A small masked image model, trained from scratch: arch resnet.
Rows from block 6, named by matrix and row number. Rows with one number belong to one channel. Each number is 200 + 40 x the weight over the matrix's rms, rounded and kept within 0 to 999. All counts start at 0.
# convs0: first 3x3 conv, stride 2 (model.blocks.6.convs.0.weight, 240x128x3x3), inputs 91-103, a 3x3 kernel for each
# convs1: second 3x3 conv (model.blocks.6.convs.1.weight, 240x240x3x3, transposed), outputs 91-103, a 3x3 kernel for each
convs0.17,176,184,138,183,208,235,169,272,241,261,220,166,262,230,286,164,190,172,244,262,209,202,179,251,217,123,172,175,159,188,204,178,160,253,189,70,191,264,253,207,179,234,167,200,191,166,164,213,173,202,244,233,218,216,165,176,142,115,170,166,168,239,206,191,228,233,135,245,209,164,159,197,143,162,205,144,173,248,274,241,204,195,182,202,191,276,227,156,177,122,156,212,269,274,215,203,195,144,143,134,239,219,165,256,193,186,212,202,151,178,189,209,183,167,154,132,138
convs1.17,189,212,196,166,294,184,189,155,158,168,256,175,228,75,136,183,220,182,212,230,201,231,206,225,198,291,245,168,181,178,180,228,171,260,167,164,229,169,161,189,164,156,198,180,164,213,196,245,150,240,211,169,193,147,166,199,210,197,259,220,185,198,185,202,177,267,207,164,217,186,239,173,144,131,209,201,211,216,180,205,204,187,138,166,200,217,274,235,184,232,187,161,186,219,153,196,180,212,182,213,218,228,170,175,129,274,196,180,236,202,212,208,181,166,196,225,170
convs0.18,198,198,258,260,208,161,183,186,107,216,186,213,193,243,262,202,237,174,231,196,211,257,200,199,188,180,142,160,175,148,234,196,216,249,211,236,188,138,116,222,207,265,210,228,196,223,176,146,214,127,169,209,115,234,151,201,188,133,243,255,159,190,287,149,170,125,191,186,247,193,192,186,217,151,169,226,216,246,249,234,261,265,210,263,167,150,138,273,115,236,184,222,225,160,233,176,159,190,203,205,201,159,164,211,215,173,201,209,262,243,217,183,195,289,199,217,191
convs1.18,255,209,200,224,205,187,156,147,152,165,231,193,231,238,199,199,196,216,180,223,276,186,90,267,188,249,189,207,228,244,160,243,119,185,158,262,220,171,191,185,192,153,158,184,122,186,196,186,150,291,266,176,276,203,211,155,203,157,233,203,174,100,213,244,217,131,175,209,130,223,157,200,167,190,171,146,230,180,158,191,204,224,187,253,199,191,218,197,285,276,200,236,163,184,224,162,197,154,206,156,173,159,199,246,207,175,239,166,234,192,222,195,203,158,192,180,179
convs0.19,172,151,108,178,184,188,225,294,249,165,192,259,186,201,213,183,273,295,242,207,248,212,217,221,199,176,199,171,204,191,232,200,211,221,281,155,195,200,173,243,205,242,146,152,174,209,219,225,203,223,190,133,169,196,213,196,335,220,213,135,167,237,150,238,289,183,237,162,250,188,189,234,256,256,139,190,209,218,216,181,215,238,106,210,238,164,193,219,216,213,188,208,233,210,186,196,196,188,163,174,201,275,155,262,336,196,223,250,142,226,236,244,171,206,198,203,162
convs1.19,207,201,228,169,193,236,202,142,177,210,278,228,154,188,201,228,211,212,188,196,178,176,205,178,201,285,155,216,183,194,188,152,193,215,221,178,198,196,202,255,210,167,221,242,201,197,244,185,183,153,182,176,180,178,244,121,216,219,187,217,195,234,163,243,173,127,150,303,190,209,214,224,237,145,182,177,169,235,187,219,210,186,258,238,201,198,98,241,178,226,158,214,154,135,161,158,193,158,210,156,130,182,202,181,263,141,205,190,187,237,217,161,200,199,230,188,181
convs0.20,229,251,246,173,200,178,148,197,181,215,208,218,230,192,204,223,183,129,203,172,154,210,225,209,187,214,198,148,208,151,267,202,172,247,165,132,187,215,163,188,161,190,165,163,227,206,205,216,230,207,180,265,127,133,213,199,178,213,200,139,151,143,105,208,211,109,253,250,190,201,243,161,193,215,209,202,236,192,296,206,240,206,168,172,232,253,218,235,192,180,203,181,152,209,196,230,208,153,174,162,205,161,140,164,154,174,269,150,178,202,216,222,197,224,174,143,230
convs1.20,202,217,199,157,281,179,209,238,164,208,137,185,205,260,223,196,142,164,196,213,223,244,197,242,191,144,174,197,248,207,197,205,164,187,326,89,167,171,154,204,194,226,178,148,291,222,192,228,142,220,207,220,185,270,170,209,172,211,189,209,267,194,199,230,161,264,122,126,174,238,161,158,199,240,163,201,186,211,214,204,171,220,244,221,191,161,151,199,203,196,207,219,246,188,190,227,102,140,188,151,201,228,163,183,170,173,252,218,242,183,245,150,195,202,237,263,212
convs0.21,246,243,247,144,230,254,227,206,320,208,149,176,184,209,152,293,219,243,227,186,212,183,186,177,199,193,182,115,194,192,151,205,229,190,192,252,220,168,201,286,149,245,236,158,177,196,160,269,136,187,221,216,244,229,202,194,201,216,222,236,201,177,194,189,205,146,209,171,139,179,166,147,203,165,207,191,171,151,214,190,148,153,222,128,153,191,181,312,162,146,227,187,179,166,208,228,215,252,222,175,221,119,199,136,188,219,256,200,197,220,210,171,222,179,198,211,199
convs1.21,165,172,231,237,191,157,247,140,224,164,231,161,245,281,178,155,171,236,227,198,268,214,253,285,217,123,215,240,220,236,184,210,317,226,215,147,164,210,208,176,248,206,170,186,216,182,205,231,182,161,254,235,191,185,230,222,270,287,173,245,234,225,205,234,181,198,220,189,151,232,265,146,169,231,175,170,179,164,137,253,113,205,254,168,210,239,106,203,127,97,195,168,124,195,171,167,174,171,226,168,263,264,231,242,188,201,113,253,169,172,170,214,210,169,236,165,226
convs0.22,124,206,204,229,246,136,200,180,204,158,152,122,266,236,193,266,201,144,180,152,213,243,203,207,216,214,179,191,224,257,168,188,90,204,246,100,223,224,148,192,185,261,267,252,191,145,219,206,153,193,206,170,215,172,166,197,229,221,272,229,210,165,160,275,205,203,258,138,138,205,197,160,223,163,181,169,161,126,240,191,109,216,148,182,214,189,129,142,132,117,200,180,217,112,187,186,202,234,268,213,220,152,253,238,195,251,247,185,202,177,246,220,234,228,223,128,187
convs1.22,190,210,178,221,218,161,207,133,162,253,129,150,244,120,203,236,123,173,186,184,203,223,213,196,199,104,210,165,214,177,211,195,206,184,254,189,129,119,212,154,101,167,257,156,163,219,203,194,236,187,264,207,187,195,258,195,253,195,256,218,212,205,222,225,186,186,210,141,267,184,180,218,167,211,216,147,168,234,167,261,167,199,210,165,214,168,188,189,185,105,286,305,200,194,176,174,140,116,231,210,271,207,267,165,131,201,133,167,214,237,216,147,238,238,256,256,195
convs0.23,204,139,154,205,164,116,220,216,240,190,177,123,167,223,191,150,219,261,169,139,145,241,230,117,240,182,121,148,273,259,198,154,228,218,227,244,208,239,127,165,166,237,227,169,350,177,151,202,251,211,156,255,264,169,228,255,148,201,238,137,229,229,227,217,203,216,162,152,173,265,153,165,199,154,197,153,211,155,206,250,132,283,166,170,165,199,125,177,150,221,204,238,225,208,164,246,195,178,246,257,231,219,237,195,208,209,144,238,218,226,185,247,222,146,196,282,188
convs1.23,215,162,161,174,232,174,189,220,149,162,225,207,168,203,207,192,174,202,201,262,219,139,170,150,210,246,217,210,154,207,184,210,123,156,182,266,246,178,229,214,209,206,197,202,204,128,254,188,244,241,304,154,208,177,244,267,219,254,279,223,181,208,157,138,172,282,187,146,163,215,237,179,179,189,213,204,121,177,152,176,87,226,181,152,180,226,269,201,111,163,227,195,217,183,198,210,172,167,207,165,197,209,188,154,264,185,206,115,238,210,131,215,207,190,203,213,119
convs0.24,207,159,215,189,197,129,176,161,175,211,183,158,178,182,64,196,201,239,184,250,126,207,219,198,219,242,250,254,192,261,213,233,194,249,247,279,206,245,187,165,269,242,150,208,158,172,177,169,264,196,206,193,148,196,197,309,128,186,200,237,216,184,260,207,132,161,195,202,229,208,198,200,202,236,172,223,208,176,216,204,245,191,142,211,180,210,165,244,179,143,178,192,133,129,195,229,181,204,166,204,175,109,215,139,114,218,274,247,204,164,160,261,219,214,242,159,163
convs1.24,165,202,167,128,231,142,162,142,172,292,167,163,241,218,136,244,237,215,157,232,260,148,91,109,173,203,124,196,196,236,232,284,137,176,234,227,184,179,189,160,136,226,209,149,127,209,184,230,195,211,259,184,177,187,157,232,183,157,238,181,182,191,186,272,225,269,200,166,298,182,199,219,118,178,206,222,231,167,181,340,226,191,235,220,196,234,186,230,222,266,210,240,271,236,195,242,220,136,214,235,247,201,193,172,189,215,159,211,186,180,221,212,250,171,143,175,165
convs0.25,222,196,211,128,171,228,207,160,203,182,95,121,199,234,255,182,198,138,178,177,175,147,228,224,239,256,197,187,285,250,242,226,133,237,214,216,269,234,207,198,191,189,170,206,139,145,203,176,205,164,207,186,195,329,132,216,147,137,252,211,231,147,216,148,204,195,135,169,186,284,250,239,181,167,150,218,195,142,233,249,257,238,141,230,193,240,223,191,211,250,172,225,176,244,250,190,186,193,173,155,248,216,229,225,287,202,178,132,142,214,213,207,176,179,188,200,208
convs1.25,182,152,127,187,230,148,185,232,211,202,199,261,214,231,222,264,235,236,217,236,240,207,139,186,275,174,193,176,191,188,170,198,215,262,139,245,191,142,188,149,194,196,176,241,140,206,193,201,198,183,212,229,208,230,211,201,188,193,222,193,201,114,257,209,223,207,212,207,121,207,130,176,185,184,188,198,203,205,211,142,145,217,225,210,195,199,317,243,217,236,220,189,191,163,254,166,212,245,213,219,190,167,188,177,235,158,307,174,213,248,184,243,156,168,225,234,190
convs0.26,139,131,221,161,195,192,286,249,205,232,202,173,192,195,270,247,203,238,155,163,122,153,177,207,182,207,173,194,308,344,122,178,161,161,173,140,177,198,292,173,199,191,195,162,186,188,138,190,152,239,200,150,252,204,256,245,180,212,179,165,208,205,200,234,209,180,229,176,192,178,224,227,202,85,144,208,176,165,196,212,205,210,233,230,183,208,202,146,199,192,185,205,208,300,243,122,201,194,196,203,271,216,234,226,225,208,149,172,228,242,181,190,208,221,210,210,187
convs1.26,170,245,193,149,223,283,245,203,195,182,213,208,203,157,126,207,231,207,207,197,194,176,206,202,215,171,180,196,193,178,191,216,155,185,163,195,186,177,219,214,180,216,197,203,190,218,190,233,243,218,131,195,170,164,249,218,222,197,154,167,213,247,230,237,219,213,176,262,218,206,184,177,204,188,195,225,217,245,191,175,229,195,207,169,165,210,192,204,230,108,189,208,138,200,244,181,230,215,151,211,156,244,197,182,177,200,184,203,223,240,215,158,201,150,228,182,206
convs0.27,206,180,161,185,212,168,199,158,195,199,201,158,175,179,134,211,138,157,217,156,138,225,209,141,259,161,92,194,196,197,182,166,125,193,160,256,200,193,132,174,176,119,180,147,140,165,146,137,237,185,162,235,216,242,208,192,228,217,231,198,211,246,254,236,278,144,273,241,156,239,245,223,180,170,196,197,226,225,189,238,240,239,152,228,282,211,257,220,170,196,243,171,210,208,223,194,177,146,145,186,182,181,226,198,253,162,188,234,220,185,190,171,140,191,154,120,166
convs1.27,226,175,87,220,194,111,164,310,175,211,182,154,217,179,183,282,238,175,200,170,207,257,212,151,217,220,159,211,140,161,231,199,190,172,207,223,161,166,202,174,226,339,214,213,185,281,207,157,249,153,245,209,242,168,177,167,163,186,308,194,166,205,216,231,251,195,180,178,235,164,155,241,121,167,181,228,191,198,248,235,157,277,171,226,190,240,215,228,227,294,203,249,199,188,216,209,160,189,183,236,228,209,218,126,203,247,239,195,214,239,214,239,212,139,183,288,179
convs0.28,254,201,217,191,175,234,170,164,212,272,255,170,186,183,100,288,213,187,222,240,204,162,215,172,185,183,203,139,189,161,154,213,184,160,249,207,169,174,169,185,158,148,203,209,272,192,180,187,180,173,160,191,211,191,233,224,243,211,233,181,239,204,186,141,223,234,172,247,238,182,202,237,253,224,158,173,249,159,159,177,184,206,173,155,191,213,137,194,241,134,269,251,141,191,237,242,228,232,195,228,172,152,187,203,121,237,138,154,203,200,115,164,234,129,174,178,155
convs1.28,168,210,184,227,206,215,178,230,216,194,140,232,177,202,220,236,207,189,183,219,136,225,176,154,216,206,145,213,209,181,210,213,241,184,187,171,176,225,176,173,221,245,181,244,216,231,230,180,209,80,149,217,93,162,221,205,219,211,195,250,204,200,150,215,207,257,215,239,204,234,220,215,225,272,204,236,208,206,232,176,152,224,195,217,246,231,250,201,244,200,173,177,277,192,236,227,205,190,208,179,194,192,223,220,206,235,192,217,187,175,150,178,211,295,175,198,193
convs0.29,194,180,231,217,205,145,210,203,235,141,198,209,213,249,177,198,200,148,188,150,187,240,217,167,242,208,218,167,267,207,197,179,207,221,201,194,185,147,157,173,223,205,153,197,195,247,213,198,202,195,160,165,172,211,237,259,268,205,206,155,198,197,246,194,214,169,223,197,246,185,210,258,204,180,174,218,205,178,234,216,226,175,169,186,189,237,181,197,211,234,183,203,201,151,147,188,181,224,253,155,143,176,216,164,175,152,179,216,228,205,237,195,199,156,220,208,195
convs1.29,176,203,192,155,154,231,161,162,226,194,224,269,252,224,203,254,235,215,211,205,191,212,263,214,161,204,135,241,187,193,167,173,256,178,161,237,229,182,203,251,169,245,281,283,241,179,183,189,157,192,252,238,210,233,190,145,188,132,221,189,172,164,184,225,200,217,208,246,264,203,212,128,145,192,165,163,197,213,263,306,183,211,203,191,179,231,77,203,193,226,191,197,185,194,218,217,208,165,159,193,213,189,183,236,209,160,184,188,194,205,207,193,206,221,176,172,225
convs0.30,180,128,225,271,221,219,276,206,208,221,166,234,234,191,159,212,154,197,212,173,186,250,203,197,262,177,191,159,214,254,182,237,193,108,240,121,200,161,151,242,183,207,195,177,199,193,204,154,170,246,213,166,206,204,189,143,166,265,160,120,152,165,131,196,247,217,143,144,224,145,162,206,244,240,194,162,182,158,214,166,188,256,227,145,203,166,131,177,180,154,230,229,220,187,190,180,165,223,271,166,169,188,221,163,223,265,151,196,226,149,162,229,181,191,235,274,176
convs1.30,208,223,211,306,218,274,200,264,193,162,88,198,198,173,209,209,220,176,191,218,116,211,281,184,123,181,121,217,213,186,258,206,214,180,158,244,185,143,220,234,257,235,200,267,187,210,190,213,237,197,216,190,224,211,161,193,166,149,209,167,169,265,189,231,213,221,216,225,215,188,211,210,243,204,195,242,227,142,214,195,193,195,187,233,248,215,106,202,181,235,202,251,286,198,233,163,235,166,209,274,205,218,215,124,214,161,155,223,175,236,272,173,174,200,216,144,236
convs0.31,270,244,116,253,260,214,202,228,206,238,219,78,240,218,162,215,237,220,172,170,137,144,224,226,227,194,256,208,143,243,202,189,198,183,237,200,216,176,129,199,216,192,188,196,181,215,244,201,173,139,162,203,180,179,141,224,348,165,205,135,216,195,195,216,208,224,210,200,214,253,225,219,200,166,150,150,156,206,211,202,231,178,200,115,157,239,192,193,219,175,207,199,173,227,221,172,241,183,209,225,210,245,231,287,244,198,234,206,167,172,257,150,200,166,233,184,200
convs1.31,195,206,170,230,259,127,144,188,189,240,201,201,233,252,210,234,204,192,180,210,165,196,257,162,206,242,170,197,184,224,227,119,243,184,232,181,213,214,163,204,267,248,234,174,190,239,201,180,166,154,179,198,186,179,221,204,171,209,230,176,223,228,247,204,180,247,208,166,237,231,233,169,173,135,215,209,178,152,199,187,245,156,198,195,171,249,247,194,242,258,189,164,188,194,130,212,186,193,190,202,225,170,174,189,298,154,157,150,201,227,204,186,213,189,175,219,159
convs0.32,256,212,217,285,265,223,269,255,258,262,176,191,282,151,141,275,149,105,198,203,186,154,199,178,189,134,180,206,202,213,197,216,223,115,230,68,198,161,177,213,188,267,233,191,87,165,203,262,157,184,221,165,224,164,170,158,178,255,188,228,200,198,346,236,216,218,125,180,153,185,262,201,176,183,228,223,160,187,187,160,245,143,172,141,127,211,217,202,201,204,214,208,228,219,172,189,180,208,318,183,195,163,217,175,169,206,98,221,202,194,178,201,204,205,239,158,168
convs1.32,278,192,194,229,184,192,202,239,145,200,224,206,143,215,254,248,256,165,256,225,95,244,89,228,241,224,173,269,200,183,285,229,188,227,167,295,119,199,240,242,204,211,232,209,265,195,250,193,249,211,194,220,127,207,272,192,243,241,179,109,213,152,205,202,172,79,218,177,149,218,194,238,214,198,219,207,202,203,222,140,248,183,228,188,197,170,193,212,221,272,157,216,277,155,165,234,181,164,186,196,173,227,238,231,210,240,208,160,217,180,198,209,212,340,127,129,116
convs0.33,167,151,204,267,276,146,238,202,95,140,231,305,225,222,233,263,225,153,184,216,223,238,256,179,214,211,218,188,179,181,234,196,170,268,201,142,195,198,251,215,133,286,150,89,193,206,195,231,194,227,127,206,261,161,204,273,190,165,276,182,205,181,220,161,187,193,153,203,126,167,170,171,183,194,171,221,213,58,192,222,95,245,123,154,202,142,155,157,232,237,190,211,199,129,163,174,168,253,183,178,128,174,149,222,177,200,262,217,225,223,183,296,280,163,157,236,178
convs1.33,191,177,170,150,144,195,54,100,223,235,186,212,185,221,198,198,166,184,195,246,158,192,229,193,181,205,245,211,188,173,223,176,176,199,227,225,181,125,209,139,115,161,189,230,212,214,169,222,214,272,246,188,167,223,141,169,153,186,218,170,143,213,194,194,228,219,126,179,252,202,200,168,140,146,262,209,190,209,245,147,167,174,233,166,163,219,221,187,246,169,202,213,163,205,181,197,203,192,225,161,234,189,144,183,222,223,131,186,204,225,217,218,189,202,307,256,227
convs0.34,240,148,156,187,180,214,149,191,257,203,270,211,150,167,165,107,145,209,144,136,91,195,202,155,212,147,192,138,223,259,225,204,235,244,169,195,212,257,147,247,172,170,183,168,160,197,228,223,223,221,124,201,215,146,176,228,158,201,281,179,228,225,223,204,233,178,196,189,235,190,217,240,221,284,197,270,193,162,224,165,191,203,213,213,225,133,227,320,288,240,251,242,166,196,253,301,180,207,249,213,176,142,144,166,293,243,148,192,184,168,240,195,205,215,337,208,185
convs1.34,187,234,146,219,114,121,214,237,198,176,207,192,268,97,162,226,180,190,115,164,184,261,118,172,139,223,174,206,145,194,221,249,71,189,258,190,187,193,216,214,292,336,183,225,250,208,187,208,174,160,225,159,163,199,219,160,187,193,407,287,204,208,183,268,203,254,243,214,205,220,154,163,202,149,216,192,212,225,173,201,171,177,182,189,220,331,191,200,112,257,244,181,230,251,138,282,251,176,169,203,144,170,175,152,242,132,212,133,196,227,213,206,180,259,184,226,244
convs0.35,178,167,177,173,201,148,183,170,246,201,214,189,227,191,165,247,230,245,184,183,210,137,143,158,135,147,153,252,225,276,233,254,162,164,92,151,197,201,225,186,214,143,215,223,255,297,189,227,183,145,131,232,228,193,138,147,190,216,181,198,228,134,233,229,193,173,158,194,210,97,130,162,226,219,174,194,165,157,156,195,198,229,199,240,235,258,218,215,228,134,261,233,178,197,239,187,154,220,203,211,223,173,141,172,196,199,157,124,181,186,204,136,210,256,140,131,153
convs1.35,300,237,256,237,139,218,150,283,268,133,203,264,183,274,213,249,222,193,189,249,181,237,299,238,180,161,136,216,214,224,183,184,279,244,273,99,233,181,228,237,311,195,229,225,269,214,214,198,240,224,151,234,318,239,225,250,135,204,203,157,258,248,170,254,208,287,215,227,184,205,219,150,180,261,168,282,304,205,114,178,97,189,244,190,167,182,141,222,204,122,174,169,180,164,186,147,155,151,204,175,186,209,210,190,204,110,174,266,234,284,310,164,97,172,338,247,267
convs0.36,156,204,247,194,197,223,265,216,164,194,311,235,229,153,209,219,147,231,210,180,194,215,225,217,217,214,211,209,150,194,184,246,249,217,188,235,178,198,183,204,217,190,157,191,225,187,167,300,88,152,211,266,215,169,202,138,221,149,158,215,251,203,223,187,219,205,180,206,106,194,183,186,166,217,143,220,195,180,277,161,191,254,234,240,163,162,217,255,193,213,221,198,191,172,208,205,215,162,208,189,118,165,200,279,189,243,139,191,191,222,150,102,141,188,232,173,203
convs1.36,225,241,198,216,282,222,276,142,191,200,255,217,175,215,198,191,195,188,196,199,182,146,159,197,158,245,179,190,217,207,209,212,174,148,254,195,227,227,216,177,304,92,232,224,166,208,190,211,209,236,222,189,182,217,176,255,180,204,85,182,189,208,213,158,158,136,180,188,162,242,154,236,175,201,167,157,205,164,162,159,162,206,189,218,226,149,255,189,209,204,210,196,190,197,149,187,220,190,208,205,192,222,147,288,229,166,161,175,162,143,184,222,242,194,196,185,245
convs0.37,180,197,186,226,235,197,185,221,192,168,251,228,206,181,157,149,135,138,141,163,124,216,234,193,172,223,163,181,196,219,178,203,159,162,221,214,159,208,207,200,195,196,254,197,183,137,210,202,177,188,199,169,182,245,212,265,248,217,165,133,222,209,159,259,153,191,233,220,189,230,196,256,204,216,192,183,244,145,162,235,264,227,213,244,127,141,157,183,166,172,216,226,234,228,212,171,195,198,229,175,152,208,225,206,207,241,198,211,185,177,141,176,169,126,159,184,197
convs1.37,160,205,165,151,216,153,220,164,207,177,194,231,240,269,224,204,138,191,213,172,197,162,244,215,182,226,161,199,208,148,206,200,282,198,313,104,162,196,215,180,169,290,233,159,187,196,162,240,205,166,198,262,204,224,196,192,238,261,242,179,163,188,253,176,215,165,173,123,155,243,210,194,187,226,155,214,186,250,175,152,171,145,206,247,163,171,105,199,176,274,205,141,215,154,202,187,197,236,264,265,245,178,236,242,207,195,142,201,203,216,198,188,201,175,243,193,213
convs0.38,246,190,180,199,215,182,185,163,187,201,226,229,207,182,213,226,107,203,224,251,246,225,202,192,237,179,161,181,238,151,123,205,178,116,269,195,232,232,188,213,264,203,219,200,183,227,181,188,199,199,182,127,175,257,180,200,204,235,199,162,196,253,234,196,170,177,193,158,153,241,187,269,249,181,157,152,206,198,155,214,223,188,189,224,188,242,194,131,218,218,208,264,252,168,194,229,217,153,187,163,214,197,158,183,216,249,143,197,154,193,188,188,189,199,170,242,209
convs1.38,223,236,203,253,213,276,202,244,216,215,139,203,174,141,200,203,288,164,190,171,186,234,243,287,159,251,233,209,172,122,209,235,216,280,54,188,153,220,157,208,160,209,191,313,185,164,186,241,239,176,210,196,183,244,138,198,174,178,258,220,131,163,221,140,187,118,185,241,256,243,244,211,259,193,193,211,226,219,238,163,189,204,179,229,205,220,165,196,207,203,176,202,188,174,227,257,161,232,245,200,197,200,264,189,154,258,154,118,185,202,221,234,215,185,151,180,166
convs0.39,238,230,250,248,128,95,284,285,131,227,205,273,231,207,201,266,266,256,189,190,263,153,184,221,167,206,238,195,234,241,153,183,182,239,258,125,208,204,182,195,234,253,261,221,170,195,198,195,242,221,245,175,253,302,219,196,179,194,195,192,147,199,135,244,184,197,276,227,173,255,263,168,166,158,182,280,217,152,236,248,206,198,187,149,235,221,274,197,163,189,184,173,174,199,146,287,202,195,129,223,224,250,214,143,210,226,105,196,191,151,196,213,167,232,146,172,181
convs1.39,246,165,204,249,256,259,208,181,208,149,214,194,121,213,238,266,185,222,214,227,206,194,219,192,237,159,247,181,166,184,246,158,179,146,177,152,135,182,254,135,164,210,193,181,144,203,280,278,235,146,224,220,179,190,249,219,242,182,207,191,168,212,191,235,186,200,184,183,179,178,209,240,218,130,239,238,174,244,260,189,190,172,173,150,203,199,186,184,179,149,187,246,182,195,200,211,202,183,224,297,230,246,226,176,191,170,195,162,204,209,199,169,231,202,195,210,244
convs0.40,235,163,126,200,209,217,213,137,139,225,225,240,240,92,132,210,184,204,152,198,260,160,218,198,156,229,211,189,175,153,249,239,214,228,199,177,191,215,198,265,283,221,213,260,165,242,235,239,256,210,154,218,239,174,198,257,187,262,224,223,215,226,224,176,248,274,183,215,299,189,172,226,171,177,191,213,171,137,187,135,201,154,165,162,94,155,154,149,210,226,173,149,184,172,207,186,157,204,222,201,225,161,195,198,168,143,206,227,199,195,183,227,200,193,231,218,269
convs1.40,194,216,241,240,141,276,167,242,175,183,146,202,217,161,162,184,193,157,197,189,192,183,182,188,189,197,139,216,193,193,237,203,258,188,185,130,148,195,225,181,190,270,179,187,265,221,179,176,182,257,235,186,187,150,210,277,187,227,255,150,193,257,228,244,199,137,201,165,237,195,150,164,177,164,183,194,145,223,183,187,184,200,201,211,209,187,193,138,255,229,159,204,202,182,232,208,264,257,191,245,217,203,298,242,252,238,166,210,277,165,262,173,232,229,193,201,232
convs0.41,187,147,187,246,158,189,189,175,196,230,122,162,273,107,92,272,166,141,174,219,125,173,149,189,180,204,141,182,189,197,286,231,158,157,210,241,182,244,207,324,221,166,219,261,262,236,208,250,193,162,217,215,160,225,167,239,209,193,232,283,145,126,158,254,274,199,195,240,199,180,215,241,149,212,254,259,205,240,261,260,212,176,165,209,96,192,153,171,121,209,186,191,185,197,242,213,191,189,201,145,203,228,226,269,230,184,230,215,161,187,178,125,188,235,201,220,236
convs1.41,203,192,122,173,189,153,173,111,165,181,149,177,191,185,295,202,196,222,156,154,167,181,186,205,190,176,150,258,174,244,214,223,110,195,227,195,252,219,205,201,244,279,152,174,180,234,196,203,223,219,203,240,177,172,164,227,176,133,210,178,153,231,224,224,224,254,216,161,223,183,175,186,155,194,245,271,294,273,248,213,215,235,190,281,219,200,252,219,324,218,97,218,243,168,198,217,196,225,223,214,191,211,260,222,174,137,145,171,260,176,159,197,224,192,197,140,175
convs0.42,182,210,228,218,183,235,219,186,163,169,218,279,214,197,178,151,224,212,155,221,278,206,226,259,167,237,182,125,196,159,200,197,210,204,151,202,249,235,282,193,164,188,163,144,233,201,152,171,184,198,231,240,176,202,188,183,205,190,184,238,211,172,217,209,194,232,196,204,238,210,180,144,197,202,248,207,214,197,241,177,152,266,311,177,243,177,147,208,209,168,190,157,227,164,170,199,174,179,213,191,204,246,210,129,238,181,171,264,243,186,233,212,156,158,238,221,196
convs1.42,215,169,233,185,267,304,170,222,251,192,232,270,64,89,156,252,221,248,185,183,199,215,287,303,141,202,194,217,190,205,178,150,201,190,163,215,293,208,284,248,228,171,174,227,163,232,262,131,234,254,190,190,150,174,219,197,192,137,239,228,255,219,241,235,201,183,152,226,292,178,168,169,209,150,177,175,237,216,265,224,177,244,201,289,190,216,237,202,221,203,211,163,136,172,218,148,184,247,170,163,154,273,205,203,169,260,221,186,204,241,169,274,261,154,266,276,216
convs0.43,150,196,197,187,210,155,109,160,181,182,328,263,185,183,77,91,172,183,238,212,162,281,199,202,202,148,180,234,191,265,285,189,192,272,143,241,218,283,276,256,268,225,217,161,183,248,202,161,215,218,195,159,166,181,183,105,157,168,178,148,153,178,113,181,153,199,230,187,233,121,248,272,155,165,176,225,218,196,181,200,204,169,197,176,133,193,210,223,205,215,171,148,175,225,228,254,140,133,193,194,139,223,136,212,200,118,175,119,231,173,152,186,193,179,189,190,177
convs1.43,154,144,216,204,212,207,254,194,195,186,213,231,207,194,206,191,256,239,146,180,219,210,204,185,218,177,199,195,189,180,199,242,205,194,195,268,216,192,178,206,184,145,169,241,192,239,185,199,152,192,186,208,247,158,213,265,232,220,188,154,168,190,289,225,241,165,264,214,198,215,232,261,202,190,178,214,232,247,186,178,149,147,184,177,205,185,243,233,169,127,209,160,163,254,198,187,195,192,193,157,244,272,225,162,236,194,197,180,172,183,211,262,196,170,225,240,218
convs0.44,201,180,175,195,278,276,203,258,232,170,209,174,240,139,242,169,231,185,170,231,207,199,172,248,159,202,196,231,176,231,259,214,200,236,255,167,276,191,243,227,172,181,166,245,192,230,213,201,165,174,160,251,175,152,105,204,257,197,188,185,183,227,170,165,194,205,98,149,214,60,107,133,230,217,163,230,178,123,242,172,214,186,229,159,133,176,96,139,185,115,198,217,226,157,231,239,220,184,180,152,169,165,92,267,264,140,181,134,256,201,224,243,134,144,201,195,178
convs1.44,197,241,221,176,153,302,221,241,184,168,267,223,144,295,254,210,177,185,221,143,171,183,187,189,187,176,194,191,216,194,187,182,226,207,229,169,206,222,216,164,228,184,198,177,204,207,293,206,230,288,298,207,230,259,222,225,176,191,206,162,265,220,230,170,201,171,200,215,236,202,227,237,187,209,211,186,236,231,217,245,255,247,233,207,187,170,157,228,162,208,184,187,237,173,209,217,192,205,228,231,185,178,183,219,254,159,173,191,189,218,200,173,200,197,234,197,142
convs0.45,214,225,264,253,253,229,165,250,223,206,203,194,183,192,230,113,214,222,189,292,228,195,217,222,199,158,187,164,137,190,168,245,232,166,207,108,234,195,277,134,221,193,208,176,161,214,199,210,130,163,134,221,176,199,200,186,219,183,156,210,164,128,153,228,185,246,178,160,195,210,209,228,205,112,155,156,204,198,196,155,217,138,186,217,217,184,223,207,189,240,130,136,199,265,244,246,182,185,191,199,218,207,268,165,197,228,193,219,207,226,212,172,201,210,131,235,201
convs1.45,97,181,275,227,215,90,165,119,168,215,241,191,145,217,177,240,189,229,143,136,183,186,163,228,191,221,210,216,198,193,196,156,109,248,214,212,196,191,219,233,242,123,210,158,210,169,187,182,205,263,256,270,190,123,157,193,193,188,241,195,240,217,229,217,243,182,221,262,134,194,176,196,166,199,284,169,178,178,223,203,252,247,197,190,211,159,238,187,183,212,69,95,201,254,295,205,203,248,206,193,239,249,230,270,172,157,216,210,152,217,214,184,219,213,157,184,176
convs0.46,233,204,141,188,229,245,231,294,255,283,238,118,218,186,181,229,223,148,181,193,207,157,216,221,161,235,215,189,258,186,215,199,183,222,203,258,218,318,176,153,173,205,102,168,221,196,161,206,243,212,160,223,185,165,162,126,244,130,132,278,185,189,221,229,171,190,194,206,192,191,196,159,160,144,153,213,152,159,204,193,196,213,207,201,308,209,267,215,240,222,178,159,178,251,280,169,216,201,178,188,221,173,184,267,135,176,205,144,154,136,215,183,246,207,230,201,179
convs1.46,197,220,226,171,220,108,226,202,188,198,198,210,222,213,194,173,233,201,158,191,200,200,154,180,217,213,237,198,186,218,217,163,366,208,174,170,179,247,221,138,199,282,193,233,250,238,219,213,241,223,213,245,234,198,244,187,132,199,331,211,225,187,159,203,224,178,217,202,194,173,152,192,159,222,190,185,144,205,225,220,150,225,178,211,207,160,257,199,174,167,179,177,235,194,182,217,181,195,187,197,239,208,195,270,221,214,206,139,191,164,190,206,162,152,221,216,209